From a checkpoint of a small self-supervised audio encoder (BEST-RQ): depths [3, 3, 3, 3], widths [128, 128, 128, 128].
Rows from block 2 of a small self-supervised audio encoder (BEST-RQ), named by matrix and row number. Rows with one number belong to one channel. Each number is 128 + 32 x the weight over its row's rms, rounded and kept within 0 to 255. All counts start at 0.
After each channel's rows are labels from the 100 clips, of 14976, where the channel reaches its highest value: "peak on" is the class under the peak; "strongest on" is what is common among them. Only what is clearly more common there than usual is listed. The data: synthesized solo parts of chorales (CocoChorales). In brackets: how many of the 100.
# convs0: first width-11 conv (model.blocks.2.convs.0.weight, 128x128x11, each kernel summed), inputs 0-31
# convs1: second width-11 conv (model.blocks.2.convs.1.weight, 128x128x11, transposed, each kernel summed), outputs 0-31

convs0.69 [128 176 131  98  88 143 102  76 112 153  92 117 105 113 128  94  77 159 152  39 158 126 120 134 153 137 141 167 157 132 127 183]
convs1.69 [137  94  93 108  39 100 143  72 107 137 115 174 115 132  80 114 159 142 100 183 128 153  72 123  95 110  71 173 149  90 145 111]
peak on: silence (75)
strongest on: violin (79); note D#5 (50); note F#5 (40); note E5 (33)

convs0.12 [118 141  50 175 181 110 149 131  83 135 107 105 170 102 155 169 163 138 155 132 122 122 108 136 145  73 148 125 134  57 111 136]
convs1.12 [183  95 147 118  69 139 197 135 100 121 146 214 196  64 130  86 174 134 144 105  99 122 122 124 154 116  97 112 143 146 170  91]
peak on: C5 (29)
strongest on: violin (84); note C5 (38); note C#5 (33)

convs0.68 [124 125 116 113 173 113 112 133 116 144  97 132 108  74  95  99 147 130 133 152 150 133  74 123  69 124  81 122 115 125 113 123]
convs1.68 [140  86 126 109  88 114 143 212  81 131 128 155  57 125 140 143 142 103 193 108 137 147  71 161 119 152 135  98 165 124 166 174]
peak on: G5 (27)
strongest on: violin (79); note F5 (41); note G5 (39); note F#5 (38)

convs0.101 [180 112 124 141 121 104 135 130 165  68  93 134 140 137 105  98 127 146 116 150 172 153 158 111 164 136 134  75 109  88 130 120]
convs1.101 [124 166 104 140 107 150 124 192 139 126 130 120 199 153  97 168 115 102 123 142 166 140 112 134 115  68  98  84 127 108 107 133]
peak on: G5 (57)
strongest on: violin (90); note G5 (70); note F5 (38); note A5 (29)

convs0.60 [ 92 114 129 135 151 145  95  61 137 104 179 131 137 137  90 151 113  53 139 151 191 127 115 148 139 176 105  69 193 110 164 165]
convs1.60 [156  82 133 120 127 102  77 131 117 128 177 194 126  87 170 110 133 119 165 107 150 149 156 176 136 123 136 128 176 128 100  92]
peak on: D#5 (66)
strongest on: violin (95); note D#5 (70); note C#5 (34); note F5 (33)

convs0.24 [101 114 142  91 101  94 148 147 132 120 169 101  68  89 173 142 153 104 103 105 141 181 155 111 118 107 142 125  84 122 160 176]
convs1.24 [123  93 152 146 182 120 124 144 138  55 148 118 100 148 134 122 111  78 112 163 126 148 121 119  66  95  88 133  97 136 159 139]
peak on: silence (49); F#5 (39)
strongest on: violin (62); note F#5 (42)

convs0.16 [114 148  88 115 185 154 151 140 165 102  81 172 133 128  89 140  97 153 111  96 136 121 111 101 151  96  98 143 116  53 130 127]
convs1.16 [127 163 108  78 123 120 132 137 132  94 141 134 144 132 130 128 124 175 175 142 157 127 169 152 117 114 129 101 121 153  95  87]
peak on: D#5 (54)
strongest on: violin (97); note D#5 (61); note C#5 (30); note F5 (26)

convs0.44 [114 125 141 135 121 151  66 106 119 124 110  98 153 169 187 127 157 169 162 135  67 143  87 112 155 143  80 172 154 112 116 139]
convs1.44 [124 162 103  95  93 153  71 103 129 169 172 108  50 106 114 138 164 127 145 114 133 154 127 122 132 146 165 113 134 107 163 127]
peak on: D#5 (30); F#5 (25)
strongest on: violin (67); note D#5 (58); note F#5 (39); note F5 (39)

convs0.113 [114 132 177  76  97 132 174 158  88  52 121 176  62 103 100 106  66 158 126 112 160  93 126 101 151  99 123 126 180 114 190 125]
convs1.113 [ 87 144 148  95 118 202 180 125  98 143 126 120 212 144 148  92 151 167  87 108 163 132 103 143 124 188  97 123 100  70 128 117]
peak on: F#5 (38); F5 (28)
strongest on: violin (85); note F#5 (55); note F5 (37); note G#5 (35)

convs0.97 [100 129 150 152 130  94 118  94 105 117  70  71 107  99 151  63 165 144  71 169  78 181  89 176 114 117 128 168 137 166  81 160]
convs1.97 [130 135 118 118 147 118 131 145  94 127 133 109  87 117 148 114 106 180 189 175 122  87 176 133 134  74 168  70  40 133 131 104]
peak on: E5 (40); G4 (26)
strongest on: violin (52); note E5 (40); note G4 (28); clarinet (25)

convs0.18 [138 132  92 111 174 155 115 136 143 144 146  94 211 102 129 164  96 150 123 104  96 100 187  91 120  98 152 159 107 171 123 103]
convs1.18 [108 142  98  94 158 147  44  91 102  83 122 110 110  96 171 134  63  92 129 127 188 106 105 145 140  96 137 115 111  74 133  92]
peak on: F#5 (70)
strongest on: violin (99); note F#5 (72); note E5 (34); note G#5 (28)

convs0.43 [153 128 109  78 158 113 108 114 135 122 136 115 158  88  97 109 119  94 133 103 133 101 133 138 120 136 108  95 152 125 116 152]
convs1.43 [112  87 129 146 134 113 141 171 146  88 147 205 160  52 163 133 101 143 173 134 134 172 194 146 111 119 130 157 136 148 107 117]
peak on: C#5 (31)
strongest on: violin (99); note C#5 (38); note C5 (31); note D5 (29)

convs0.89 [135 112  91 176 137 132 150  83 150 171 147 196 100 156 156 110  95 171  80  96 110 155 124 107 155  93 141 192 112 123 109  89]
convs1.89 [107 151 159  85 121 105 106 129 116 105  77 123 140 115 106  97 126 116 107 145 116  72  61 106 129 144 205  93  91  57 166  84]
peak on: E5 (33)
strongest on: violin (54); note E5 (41); note C5 (35); note D5 (34)

convs0.15 [ 98 132  89 133 139 129 112 153 106 149 127  98 121 152  76 131 167 160 125 146 117 156  91  75  96 151 181 112 150  87 133 101]
convs1.15 [144 116  92 122 123 169  92 144 161 115 123 174 116 208 225  78 131 187 133 129 135 148 124 159  93  90 153 140 187 106  90 128]
peak on: D#5 (28)
strongest on: violin (91); note D#5 (47); note F5 (32); note D5 (28)

convs0.35 [124 109 123 190  95 148 170 162 109  87 123 119 112 122 124 188 148 106 154 116 149  65 183 168 150 158 121 100  84 124 133 105]
convs1.35 [131 175 123 150 141 161  87 122  84  54  72 121 192 110 134 101  64  91 144 162  76 115 164 128 122 107 123 141 111 146 117  84]
peak on: C#5 (25)
strongest on: violin (77); note C#5 (43); note B4 (40); note D#5 (26)

convs0.9 [124 100 127 125 163 128  91 117 120 140 120 152 125 100  78 121 163 143 179 154 128 117 187 164 162 136  75 133 111 119 168 134]
convs1.9 [129 166 148 135 114 115 121 135 124 154 147 140 144  90 130 105  98  61  99 169  53 183 108 173 161 121 120  93 182 110 142 122]
peak on: E5 (41); D#5 (36)
strongest on: violin (76); note E5 (58); note D#5 (48); note F#5 (26)

convs0.29 [154  70 173 141 154  75 183 131 118  84 106 149 130 136 105 192 109 151 153 148 131 168 123 102 103 146  75 171 152 138 152 213]
convs1.29 [101 128  94 177  70 109  75 151  87 146 118 203 186 165 131 133 118 150  80 120 138 146 131  93 166 161  79 150  95 106 115 100]
peak on: F#5 (55)
strongest on: violin (97); note F#5 (63); note E5 (43); note F5 (27)

convs0.125 [168 128 147 178 184 127 121 106 124 153 144 137  49 158 101 160 182 169  86 162 129  99 127 159 176  93 129 137 140 162 136 110]
convs1.125 [117 119 126 105 139 135 135 114 108  94 164 189  83 136 137 147 165  93 136 127 150 158 169 146 157 107 150 142 110 162 132 127]
peak on: D#5 (25)
strongest on: violin (99); note F#5 (37); note D#5 (33); note C#5 (25)

convs0.73 [171 162 146 140 132 124  95 144  93 140 173 118  89 129 103 133  99 194 248 147 143 153 106 143 143 103 105 133 106 139 139 162]
convs1.73 [102 103 154 136 186 186 108 145 124 166 151  86 116 122  93 104  99 161  63 123 107 142 130 144 144 153 142  95 176 125 172 160]
peak on: G5 (25)
strongest on: violin (63); note F#5 (39); note G5 (31)

convs0.21 [131 142 146 164 154 127 132 126 167 103  76 185 126 110 162 159 124 161 122 188 137  96 172 122 142 105 122 100 184 177 105  66]
convs1.21 [ 88 131 127 117  98 141  95 152 158 148 113 138 171 154  81 119 135 136  96 161 145 156 135  73 116 128  64 126 110 148 161 113]
peak on: silence (42)
strongest on: violin (57); note D#5 (36); note C#5 (29); note F5 (27)

convs0.8 [172 107  59  43 130 101 153 114 154  92 142  61 143 103  78   6 109 117 113 116 143 127 135 114 148  93 122 117 134  41 184 125]
convs1.8 [184 116 125 127 187 133  95 113 120 131 134  64 116 131 114  97 100  73 112  78 148 140 151 137  86 199 134 112  95 135 133 132]
peak on: F5 (26); C5 (25)
strongest on: violin (59); note C5 (35); note F5 (33)

convs0.48 [103 140 125 127 178 186 112 113 131 107 114 158 111 112  54  54 124 147 141 166 125 127 158 104 101 106 134 156 184 129 192 117]
convs1.48 [140 121  85 113 114 121 105 204  91 148  96 114  89 159 188 159 156  85  94  84 142 120 155 147 123 151 111 185 131 131 109 128]
peak on: F#5 (44)
strongest on: violin (100); note F#5 (55); note E5 (33); note D#5 (32)

convs0.80 [150 154 150 114 106 173 110 179  95 131  94 121 149 131 119 170 101 121 116 136 124 137 134 115 102 174 114  76 101  92 100 162]
convs1.80 [119  87  86 155 128 146 202 161 117 160 123 145  74 145 107 126 124 150 110 109 157 173 184 151 153  87 148  96 135 130  40 126]
peak on: D#5 (35); F#5 (27)
strongest on: violin (99); note F#5 (53); note D#5 (52); note E5 (36)

convs0.61 [117  87 135  94  93 118 136 124  88 148 216 125 145 139 141 109 134 135 142 124 124 164 141 167  94 128 155 143 202  91 117 132]
convs1.61 [115 114 119 106 140 157 139 132 104 176 134 176 130 134 112 101 125 122 148 172 114 114 124 155 153 129 137 186 101 103  72 155]
peak on: C#5 (44)
strongest on: violin (80); note C#5 (58); note D#5 (29); note D5 (27)

convs0.0 [118  61 106  54 176 202  37 161 172  78  93 168  92  83 117 123 141 150 106 130 159 156 166 107 101 141 134 162 127 160 167 103]
convs1.0 [156 179  95  89 153  80 143  87 166 150 137 171 102 160 132 153 170 196  90 130 168 126  83  95 129 109 155 145 119  70 166 102]
peak on: D#5 (29)
strongest on: violin (89); note D#5 (39); note F5 (25)

convs0.106 [168 100 150 124 131 121 139 121 126 125 175  81  57  85  38 152 133  84  26 136  79 113 142 108 100 131 120 141 164 132 144 162]
convs1.106 [127  65 127 167 163 148 157 134 146 107  81 159 141 118 143  72  49  58 117 124 109 116  89 145 144  91 102  85  88 128 142  88]
peak on: G5 (29)
strongest on: violin (71); note G5 (33); note D#5 (33); note F5 (26)

convs0.42 [156 159  70 158 116 138 133  88 164  68 147  76 157 148  86 150 106 132 145 142  70 141 119 104  87  96 123 108 114 102 162 161]
convs1.42 [101 134  94 140 145  99  89  89 160 116 150  83 130 129 169 107  98 123 130 132 107 176 146 133 109 118 175  59 173 156 116  79]
peak on: F5 (38)
strongest on: violin (81); note F5 (48); note D#5 (28); note G5 (26)

convs0.124 [181 127 130 128 168 116 142 166 182 177 148  83 153 159 104 135 192 172 112 106 157 127  98  72 122  60  85 151 136 122 146 116]
convs1.124 [108  72 139 132 106 124 168 143 130  93 158 208 182 137 209 103  94 135 172 112 123 108 128 130 167 124  80  97 114 133 126 100]
peak on: C5 (47)
strongest on: violin (84); note C5 (54)

convs0.2 [124 115  98 109 135 122 131  72  97 138 183 179 135 141  77  99 134 178 125 169 154  97 104 120 117 116 109 149 197 138 114 165]
convs1.2 [125  90  75  89  76 100 195 139 129 111 165 106 146 131 116  54  95  87 156 205 115  98 135 176 156 129  85 136 104 152 171 116]
peak on: silence (55)
strongest on: violin (44); note E5 (27); note F#5 (25); note B3 (25)

convs0.25 [126 143 140 123 148  83  88  89 129 151  79  81 137  76 127 126  79  96 141 116 137 111 143 118 168 182 113 129 135 120  96 132]
convs1.25 [134 173 113 102 136 160 126 126  60 136 139 199  99 158 130 152 114  59 124  64 157 127  70 178 148  87  90  77 125 160 176  90]
peak on: D5 (25)
strongest on: violin (71); note C5 (38); note D5 (31)