From a checkpoint of a small self-supervised audio encoder (BEST-RQ).
Training: 35600 steps, batches of 128.
Data: trained on synthesized solo parts of chorales (CocoChorales), 39062 training examples.
Rows from block 6 of a small self-supervised audio encoder (BEST-RQ), named by matrix and row number. Rows with one number belong to one channel. Each number is 128 + 32 x the weight over its row's rms, rounded and kept within 0 to 255. All counts start at 0. Numbers have three digits each.
After each channel's rows are labels from the 100 clips, of 14976, where the channel reaches its highest value: "lies over" is the class under the peak. Only what is clearly more common there than usual is listed. The data: synthesized solo parts of chorales (CocoChorales).
# convs0: first width-11 conv, stride 2 (model.blocks.6.convs.0.weight, 128x128x11, each kernel summed), inputs 0-127
# convs1: second width-11 conv (model.blocks.6.convs.1.weight, 128x128x11, transposed, each kernel summed), outputs 0-127

convs0.22:098118134119153138158144061070102103134087129169123138145142178139115103101166120144126140081139092171129101119085167082166088093131088132097117102186118114000125173111167077079108134136132136107148180150089103147121169170119147224140151191131119125166141160133108153143191124128135108095157165093102129139094065103103170102145137135128092126130151162108101162155151106134169116155108
convs1.22:163126141153153149141155122161124130124111074165146140116121146190088126137175111116159129103152078142126111114106124143102150203143214153076096156164173097084101117156126102130163141152126104106108126136076183069091189111138174111080046123186092124087094172151178078124144191142094142145114135134076135140118161134087171167168146105152097198152107144159143140183114143149113088154113
lies over: B3

convs0.106:133062156101133145119137170174109110096143078119094092109105143140187061155175095110120198138139065139164066129113146085062165111168131193119164146137086097086107192117085130134085107113148098124133121100187144088170110100086124164081150123143109104143100138070154192165150169112138109158110096151107097131089118122121155118147118199137080141161126096160125129117106190143143143083154
convs1.106:159120152141155088187168144154119154120076123153166146084074100177124105091133185085127218112171102137115158133139140125114086094123093148101096161168070117100074125108111095141082088124112111123104112133186130159162111130080124100137124107150116160119142151146188079123120061136148162169106216125156159163164164182127103103119127087173095123138172093152065153079125171102143164127115
lies over: B4

convs0.127:136130103172130092145062095082116105115148124104141134131099108092091113074108120079152157128163143148152132099157162106117156143146114146085178125081142158020160136116163102121098142193115125116138148053127131115129095093133130188074094054162086125125112083093190186094140140143136082129167144149094083137169139154088132112094172169147092107105130105117147117083095126081208114122138
convs1.127:132110078104158150116142122102121035119118113108098191165098105099163142142096143128114124100104114097139092105072155130173140101103170091129103210179117015172160117162150118131082141134141146129108166115163142098097112140121123138081081129068206114075121145129127061109102168134163099104142125093113133143164066156132137106129124114135178161112109153155143110104030127122142125105119
lies over: B4

convs0.108:124174178105151128155137116137117169081164074151112117147134145118155147122167135161111047105125127156149125125103129125105155088085092121143171094144067123102127161119073136143103166158136122082177118173158121075115153094128122181070144160106120127146146176174169111133120069106069177166038111129073054119140139096179147110166105075134152138128115148137177208120126138111114144177089
convs1.108:179127087132157101107112168174157168165142142149123098080135148067143109103096128107130146093126180056157075152160100136061173132118144113163085155103146120167114140141060159155139043102084118144071090127182129173142118104199068139122078109180145131099136114131102113115146148167151145168115162102071082109098140133129114111180158120107158113086142170148130062144125148091104104099162
lies over: C#5

convs0.13:090138078121146128103129075113195089142138125083135091128129140123087162112201151215153114136114084162135136158095123119161152136167195108152164113103106157090157126139206131126135078119117125134202115186121113125110122092124098132061098103104117074151092161120112130224084080143113080102119096127084096128130095116068119119130183124125114142108088193097157120151101131135076118146112
convs1.13:139115110116194118113118143165131125149120129145205113105141109151104148142110124185153153166147110095180169112119196110100169120112183138099100141107112094104049087119156117094149126113122118059163109069117104112119127151082135071189110167163094062136117119170185099152102050091125114158174146190096184107101126075139126135152073137076111120121094108103105131176095108097093139114141
lies over: B4; C5

convs0.82:113132132122102124105125085094114081172147108165065083185111130132198077079144071103192154184181169118110180172102147083099116091127166171120184131160124127086112150148150132077114099110055155166149110129118109126155143155117107136112099125120133116041115179088120145124100159131103116104168156127108154173131176110132118131153142143125135114090127072134143127116091089057073135184172
convs1.82:204104097149149123075124153140084132110141072139134082136136138083126145096133110107148173148120137170056134121103114121143140172081134150181124079185094167116118089120066102101115103119069134125152095144066096114096096105127155167191134120122116146102144126128121188048098131104057060202114202145173120121091126109061129112141127197154137111125101095124138121126127147106113118105130
lies over: B4; F4

convs0.48:060139117114100143039098188153067146145113073143162218111163171106155109146121140115141120125163090152112101129077146101100140125195112130098176131101126138219168187176094122119135152112058089114193094135099089084121128091101100157097126092113173119181090111100095112094135137123156141136146148095098134079102125069091127130167106133144128113101137123119140109072118107158121147147144
convs1.48:144120097134122131101181143176187102103108103122092112144166174114138116134125118166162100148149168113130145210125158175063095172115157116128049129098080112095076147133153144089111117106133122145110097103089107072132117137127052108156141113051129147159123145141094089129149135110125054115100123188111160151077149131143180107221120114151120122072102125141113139144142111099100130034154
lies over: C#5; A#4

convs0.125:103121146166104097180128144106108124153092150164086080121098114130090097080138108179151102108124119116092119120123115124165124132086088088129186122183118134026115130209131151156134132188060125121180126096183125142110093137099193086116087095086122161156129098133103141149109170161087095214129176173107067099106121125106071111125151122107151137129125167151153145145161113143145068152159
convs1.125:119151095148128115137152115158106209122120071162139135128111084127146147140158082108188139175189166156181093205108147166097205122136109123146122132096142142113168132078137155136190125162109121126175130076144136152120096128122073155112088177146142080080117150151153148155122057171129101163181073158085143094105125065077167146099156139107164170182136130106139116086164105123123167142137
lies over: B4

convs0.78:122104099135131189141150107133134124090103152169160154148166178099124103127144105155131126122143130136121095116106091196133097107098165093113164081102158102060119076112146109123128120073155125080111096113118084125116158088153184212102137093129130112112154110091139105175063130108123117101182103130074134136135187133120170216111111145139086166142111115132189173091127165146090054094207
convs1.78:149145132103145109099095141192154162110059114087224156193131131176122178181131201181178078116076118136088085134136133178110107097107165116122133105143123113133081149086086161102151105085060121127126110168119100139125145186117087151114136120128080191128105123157144100079132125112130200123142124117118109119163092204155194182145132153123124128149109148140112123086123107133131140162103
lies over: C#5

convs0.118:112126138171147114108123149114131071193082114129129139145104124132108103111128068165158187055227144206096173098188151150140152082153122129121153101133151136046118151031089100137171101153105177084167121092126164178138136183112098128151172160117155118104125091071135174151104158112093088152114136127120122102149165119127127167090119091111154114116086136098124123160121123152141155145130
convs1.118:126148114162133143127164174134094123124086168092103157127115188147168187120188176207143214194106138122125172123180162136073102159133153157182145126134142128125128131104138126130049145124103095045119128169129139129159105168157114184075130087107135160115129136156144134128110065160153175190141160114108145119141128098111157104074133131152139130116084131064138085132130188158126095141172
lies over: B4