config = dict(
    dataset='synthesized solo parts of chorales (CocoChorales)',
    depths=[3, 3, 3, 3],
    residual_init='none',
    lr=0.0013,
    max_precond_dim=1536,
    one_sided=False,
    steps=35600,
    batch_size=128,
)
Rows from block 8 of a small self-supervised audio encoder (BEST-RQ), named by matrix and row number. Rows with one number belong to one channel. Each number is 500 + 50 x the weight over its row's rms, rounded and kept within 0 to 999. All counts start at 0. Numbers have three digits each. After the name is the row's rms in percent of the matrix's.
After each channel's rows are labels from the 100 clips, of 14976, where the channel reaches its highest value: "top examples" is what is common among them; "peak on" is the class under the peak. Only what is clearly more common there than usual is listed. The data: synthesized solo parts of chorales (CocoChorales).
# convs0: first width-11 conv (model.blocks.8.convs.0.weight, 128x128x11, each kernel summed), inputs 64-127
# convs1: second width-11 conv (model.blocks.8.convs.1.weight, 128x128x11, transposed, each kernel summed), outputs 64-127

convs0.49 105:454585474520555467491410491490516449500465554589424462396543562401484547482505450628462424529583491425545477497414475540553552473451544505504553521532474441570540426475392522510416541573482563
convs1.49 092:421486496504492524465442524440452525475569477487435498537434550383492486385445537510536489421465532516554469586381508521438589426529543572409460432492512547534498448452529560551475497528493512
top examples: note A#4; horn; bassoon
peak on: A#4; C#4

convs0.76 095:563549471556500498508573452493518515489513478506639529464494428531427485574439545458514438508470503420474513487361474500465497539472472476562487540438549518463574509555462497486429503582422510
convs1.76 099:583533500541439487461517424439495462505459557606535488456477497450494452496458558463506456420531483427498519495514431497455487488496400486557435435544592511515404456550494476512499525450453583
top examples: note B3; note C4; note A3; note D4
peak on: B3

convs0.72 091:559550521529527551557429448625511485531582496523501501455650486490556515503366410443462432469416541545497429468443448537457525510506577493546427478529458413535504443541398560390533447537513438
convs1.72 094:461520538453505417487484491408486518521532476418554550496492493471537483444496425531613470485459523519515488480504538593504541523473555433602582506534461551572563502506492587478520418436550505
top examples: note D#5; trumpet; note G#4; note F5
peak on: G#4; D#5

convs0.18 100:423471594470511479441597531544479418549398470467573427465587507488510453458491477553455462466595599432542458444505385480558547499545466529478508547504456539442427477541531395542508498443656498
convs1.18 099:516465483469434545550541498486535483630388528510606511526448518556581483469495481562530558444487514478590421464530459476544532441514525618493493586490463535554435415532523380484492517485496487
top examples: note D#5; violin
peak on: D#5

convs0.24 092:553572560508463477533503531474540469452499591582483480451570464460502497425456456544460480583547649403545581456449403579576492394478456504452473495476480425585522471559460450427521544519463464
convs1.24 096:526630517409534488511489493457585520482449537414442561441494446460515548465445459516501469425393473523559573439467525549388488475459542501581470519505459441581544368515577518547492541454415488
top examples: note D#5; violin; note F#5; note C#5
peak on: D#5

convs0.13 103:568521466505508508408511486498502454502488477496455568485383504442471557444505566487491430544528418435520463462484442480461443410485529445431504602462516481528490512576521519505468481506496437
convs1.13 104:578513546554486594555421487500575513563471507518407512496450504475518479504647496525460471508506413642511455460493575465554478455516491532430577450517544402559506598469509525501556600506492497
top examples: violin; note D4
peak on: D4

convs0.20 113:438593458479425510438510458538544478578412496466514518490496461504489510534489437538431495567404438495489505427435518473589575496389502510465458518431449513566551452488414586551469519585529437
convs1.20 106:401490494435484520434540409520513580572556602507514554511491417498539551541476539445557559431442460440525540432443576448497483492477502541468489469455489501475548518549498529459459478505469505
top examples: note E5; trumpet; note D5; note F#5
peak on: E5

convs0.27 107:503425475506388543422446500511552441590504501534506460516549392529685458540501470539489473605527465458532520509454541445470481570474530508464508503488477441554531559423523435515433530627539478
convs1.27 099:514559508479546545514508550595490543493495489457561486511602391584584521516483503550476534502569461537524544482497511550557404503512553429515512459499405490518568486548508499424454519370427541
top examples: trumpet; note D#5; note F5; note C#5
peak on: F5

convs0.104 102:480630424548475570449446485455522456494439456487487416476494500621482480435540598526442476506502482418519504500570512503583507466488519590478595561505514600506509534437460477479549434542477462
convs1.104 108:533573463473549539428483528456514512494490487550489415555514461470484494506561512484448561477446537464454515531526464493580488456664544419507484593600463533571365569528467556550547481478531537
top examples: note A#4; violin; note C5
peak on: A#4

convs0.65 106:517486443395549522554479567501539548515512506475599497494526533424459611527446547503510515511540426513458529514567542394488534510528519513554603509435516369527433547493484542547457499460423520
convs1.65 101:448519545464503460513457505460491393471497506436508527508546580442514477627462495414503469460465522480528473509522566566480576429562415450487532513642489412490518471542460497480514423424549527
top examples: violin; note D5
peak on: D5

convs0.9 115:569529448439545527458545577501385503486496438488493561561458527456464489526487546468537518554520538433526495511497603530529488439483520519475538541476568530479523518561494491494425462478486547
convs1.9 107:542421599546497509529590548491400568482540540429467515444461580557484535527480488506527470480557442418499459520479508505519466563521463453508473487461542515530511468456510466413428454444460586
top examples: note A#4; horn; note C5
peak on: A#4; silence

convs0.117 098:556487512560518476490416549469469535571439484518479488532541470421532502518443460604523538473502525502489481514507465455479600503523460595515588486435507441471523466490485530474435516495447501
convs1.117 080:485601553450475458432432589460617508515526532476501410534480539542445489442437518486575511464510537525484466450387472513500573466600490563443543373498504485488546524502406514492389581468455548
top examples: horn; note A#4; violin; note D#5
peak on: silence

convs0.6 095:474501470530529423469624399472555526506499542528511504547530547493464618538523490391548474566517513551558445568487498417419538496505552578605522519489506508467465410459444508529492533517577513
convs1.6 104:526461490541528375547443465485460454485470528512587445418494504543514491509516523424493455466490430461551394553536503478502450461549443534458524566405517568459474482498614443486463469569547533
top examples: note B4; oboe
peak on: B4

convs0.90 093:504545501474545471561537550525541499394459538513497470548547405503511575531480345581422556502506563577468487441326514495425461538430627461562470490442494578546557531496439389448551520539527587
convs1.90 100:492521485435428493473433496512462509470496551513514519531551484536463505451489431488572532512531451432379525452466422508515507485413596571528477521562487488579486465454504531644504474471450388
top examples: trumpet; note F5; note D#5
peak on: D#5

convs0.23 089:524492489484476568566532507530406417558508431545542525524518462471500507486450532453568574433477509550463451425535481394534516509537519624465517612530484425417505509505425531421449436395493466
convs1.23 093:472408567399480488487493507528456428473586545557602611474492462522506593521582434446458534592554485493557511601469503467561584439438492580540538577511504518470495481545442499438449543434504475
top examples: tuba; note G#3; note G3; cello
peak on: silence

convs0.108 083:465470595466513502517554507557484567461525448545522468506533543491448541498571520475381559533536581504507459546403527567472395473491583439605524550459411525454462544472478517542469525514499554
convs1.108 102:484534513513524458508511417524436505460578536434437476481489478541509464456496528354451484462546511567524504556465475467576510502556397514550459507491518504500403506476463554413562442532626493
top examples: note B4; oboe; note A#4; note C#5
peak on: B4

convs0.25 098:521487437495587498425485562394505499498548470506464402478497526505403590483503453531500455530587414542528484418567530509507477567596429505461528562517440455586451524520597499433508530538500507
convs1.25 098:403452454497578411487511532557472406485558398436520547546477489476423504456507471454511500457515504477544564480522508538475459548498515566467503495496425424464498447431482522415494597565484460
top examples: violin; note C5; cello; note A#4
peak on: C5

convs0.122 089:559547541547504457516503479502529430432480439525490454518446418513579527466380511490456496612497584573479563504515491546506452478506556431433533502442464505494436569425420518451479478462481483
convs1.122 090:479458505434501421531507474509521599519487555502480454472455472524387536601487496552533451505393503535613519535536483564521574565557431432472461524460440514492522500428571470418508448542510525
top examples: horn; note A#4; trumpet; note F#5
peak on: silence

convs0.0 088:552501497538520475515555409503538484479490480474458507486481473553494504526503454618546467499527426506543587462426551566488530521503481512515496596476561499430590468503595517399515430510485533
convs1.0 095:462460439521491629470517441503518559530555492511451523485443542455576481458502463513512500421463457589495487457583516466594537527487496454533496425452518460568458443411448508466449472469538467
top examples: violin; note C#5; note C5; note D5
peak on: C#5; D5

convs0.112 105:588550471578436502521472673518493541562499448542567522561495488433482474478417507541454494503447491512568502534433530487487454534513466508436636462558478488476500455486457404457563476497435372
convs1.112 095:399576542528477520524440508429475546528487516423485498460584481548454473468462550506442481461518390576424434507532573357486504456540486416414500425609473483493484536556462407425474455575482464
top examples: trumpet; note F5; note C#5; note D#5
peak on: F5; C#5

convs0.5 098:520468554509596495563502473457475554583453508468520480500516464540535444545544515439554456503525494494616415505481506563445512592600473488508395537502459583439487544520501426483537426450455530
convs1.5 090:514533568538522524447469515566587609469376541489492467476501480470517583476481466507436553447512469460480443503427510464598538471446480407521554546533510502566522510530407456484449549545497444
top examples: note D#5; violin; note F5
peak on: D#5

convs0.79 093:507452514593516496529546523425562541511501553492491481497447477468477519448475587551575400433460539513391525496526485531581521510497484534530504463458520379450564498441473442481448452593432581
convs1.79 109:495507487445548458500463531555450465429456529519537525573397514521462508453459525452519482417492495521462412511469456496508522520502506538440402549413401459456439496532493503544486480485386442
top examples: note A#4; note B4; note C5
peak on: A#4

convs0.43 085:550494443462536506499532483399543453599476477521443519531466440515545490443538530475501452408509512522471515603493475472523507457508543483466491568582477430483494578499606429494462511503517554
convs1.43 090:570457482440461492550448564475475444479535472445489480552436550476488468576354480509460529528614457430435517514467436446423491509440468556473466505569511563535521545464519624509464504530438450
top examples: horn; note A#4; note B4; note C5
peak on: silence

convs0.8 097:554471369494515593458527444451508518588544449475553444476521431513465497525500524473447503460575563437470474548442584507505560422504507528479510542524564499459473520510485484509488430487540485
convs1.8 103:620528427564550497480546592465518389511522496463494569436487481509495420598483496525547475503546477483509558483436495523485555516552552399497479478418488482443479586565540517526476386406493430
top examples: note E5; violin; note F5; flute
peak on: F5

convs0.105 095:534504536579482451495515510400492484431487488514593489476423580618499627424572576464468422546491586513480552374473581490462504491477531434452555526459510470549678507465471543507491463473514539
convs1.105 098:459408544483485499506489494540506543470479386512472483479542553445497509469543479506521506479604513484539489476493470609465487488390523495534577560567540539584463442508404576640453511606472464
top examples: note C5; violin; note A#4; note B4
peak on: C5; B4

convs0.17 096:506534539481533436561456493468388524517518561479463527525416549472515501449457482494504338459575454473515575455377556534449566516563504507514544517535517469516591446485392471519463466486507435
convs1.17 104:500428548509501537548480561421383399505466478445473532550480490519506503521429463478532410516498545503519434463463498497550474503494422502557465480510466577507469540475530569519553507537566472
top examples: note E5; violin; note D#5; flute
peak on: E5; D#5

convs0.34 099:479626492460503470537600490437483460550503413525501527517501556520487485517584513478514456520510478509586472471437581487554477418542466564517465537487449445511553462429518589555604551486484524
convs1.34 093:491512439417544398512491603479499541538512519467395511472530439422530541389496547497499454424524479559535478495448552579441528396487485556568485512545497556498375564462533550514524485467452474
top examples: violin; note C#5; note D#5
peak on: silence

convs0.32 092:569417396465541475609494516539468492579558669556495527507504531455498484553569432519530493522467484416447478553566495541496499599568455546471571473451548430456535475446558487570581476457567518
convs1.32 103:498500420514502459494479439576489441462558475476558518467478558509530510513597376621476485484517471530400471454450570486502485597482507417538490503521437468498452517524383452483544561411587510
top examples: violin; note F#5; note F5; note G#5
peak on: silence; F#5

convs0.51 111:332518464466494513447467470524563472460486529515515564528453529455500556563512471497431448535472437520555449424531447435424531473554477502479575550537490462494433520421558490500530491459539399
convs1.51 111:479489470534529603463502411452490542475503485526539562431427518477562558581548435499604561443577366513538483506488456567440481475497477437518550505499574464498484552447491482564485478509450393
top examples: violin; note A#4; note C5
peak on: A#4

convs0.103 094:444549528374515542474512482508411481478502514476463485513511506451528609388442526538533531456474534477484541520396552566592517531521583418460452558492551429464476483488464547538502548580530499
convs1.103 097:421415414415398456534512556561585567478475563420428437504525424559550498480450489484484488471467462435512515563483480487433531443519479472496477555476509466541534412473587532545498453482485480
top examples: note B3; bassoon; note C#4; note F#5
peak on: B3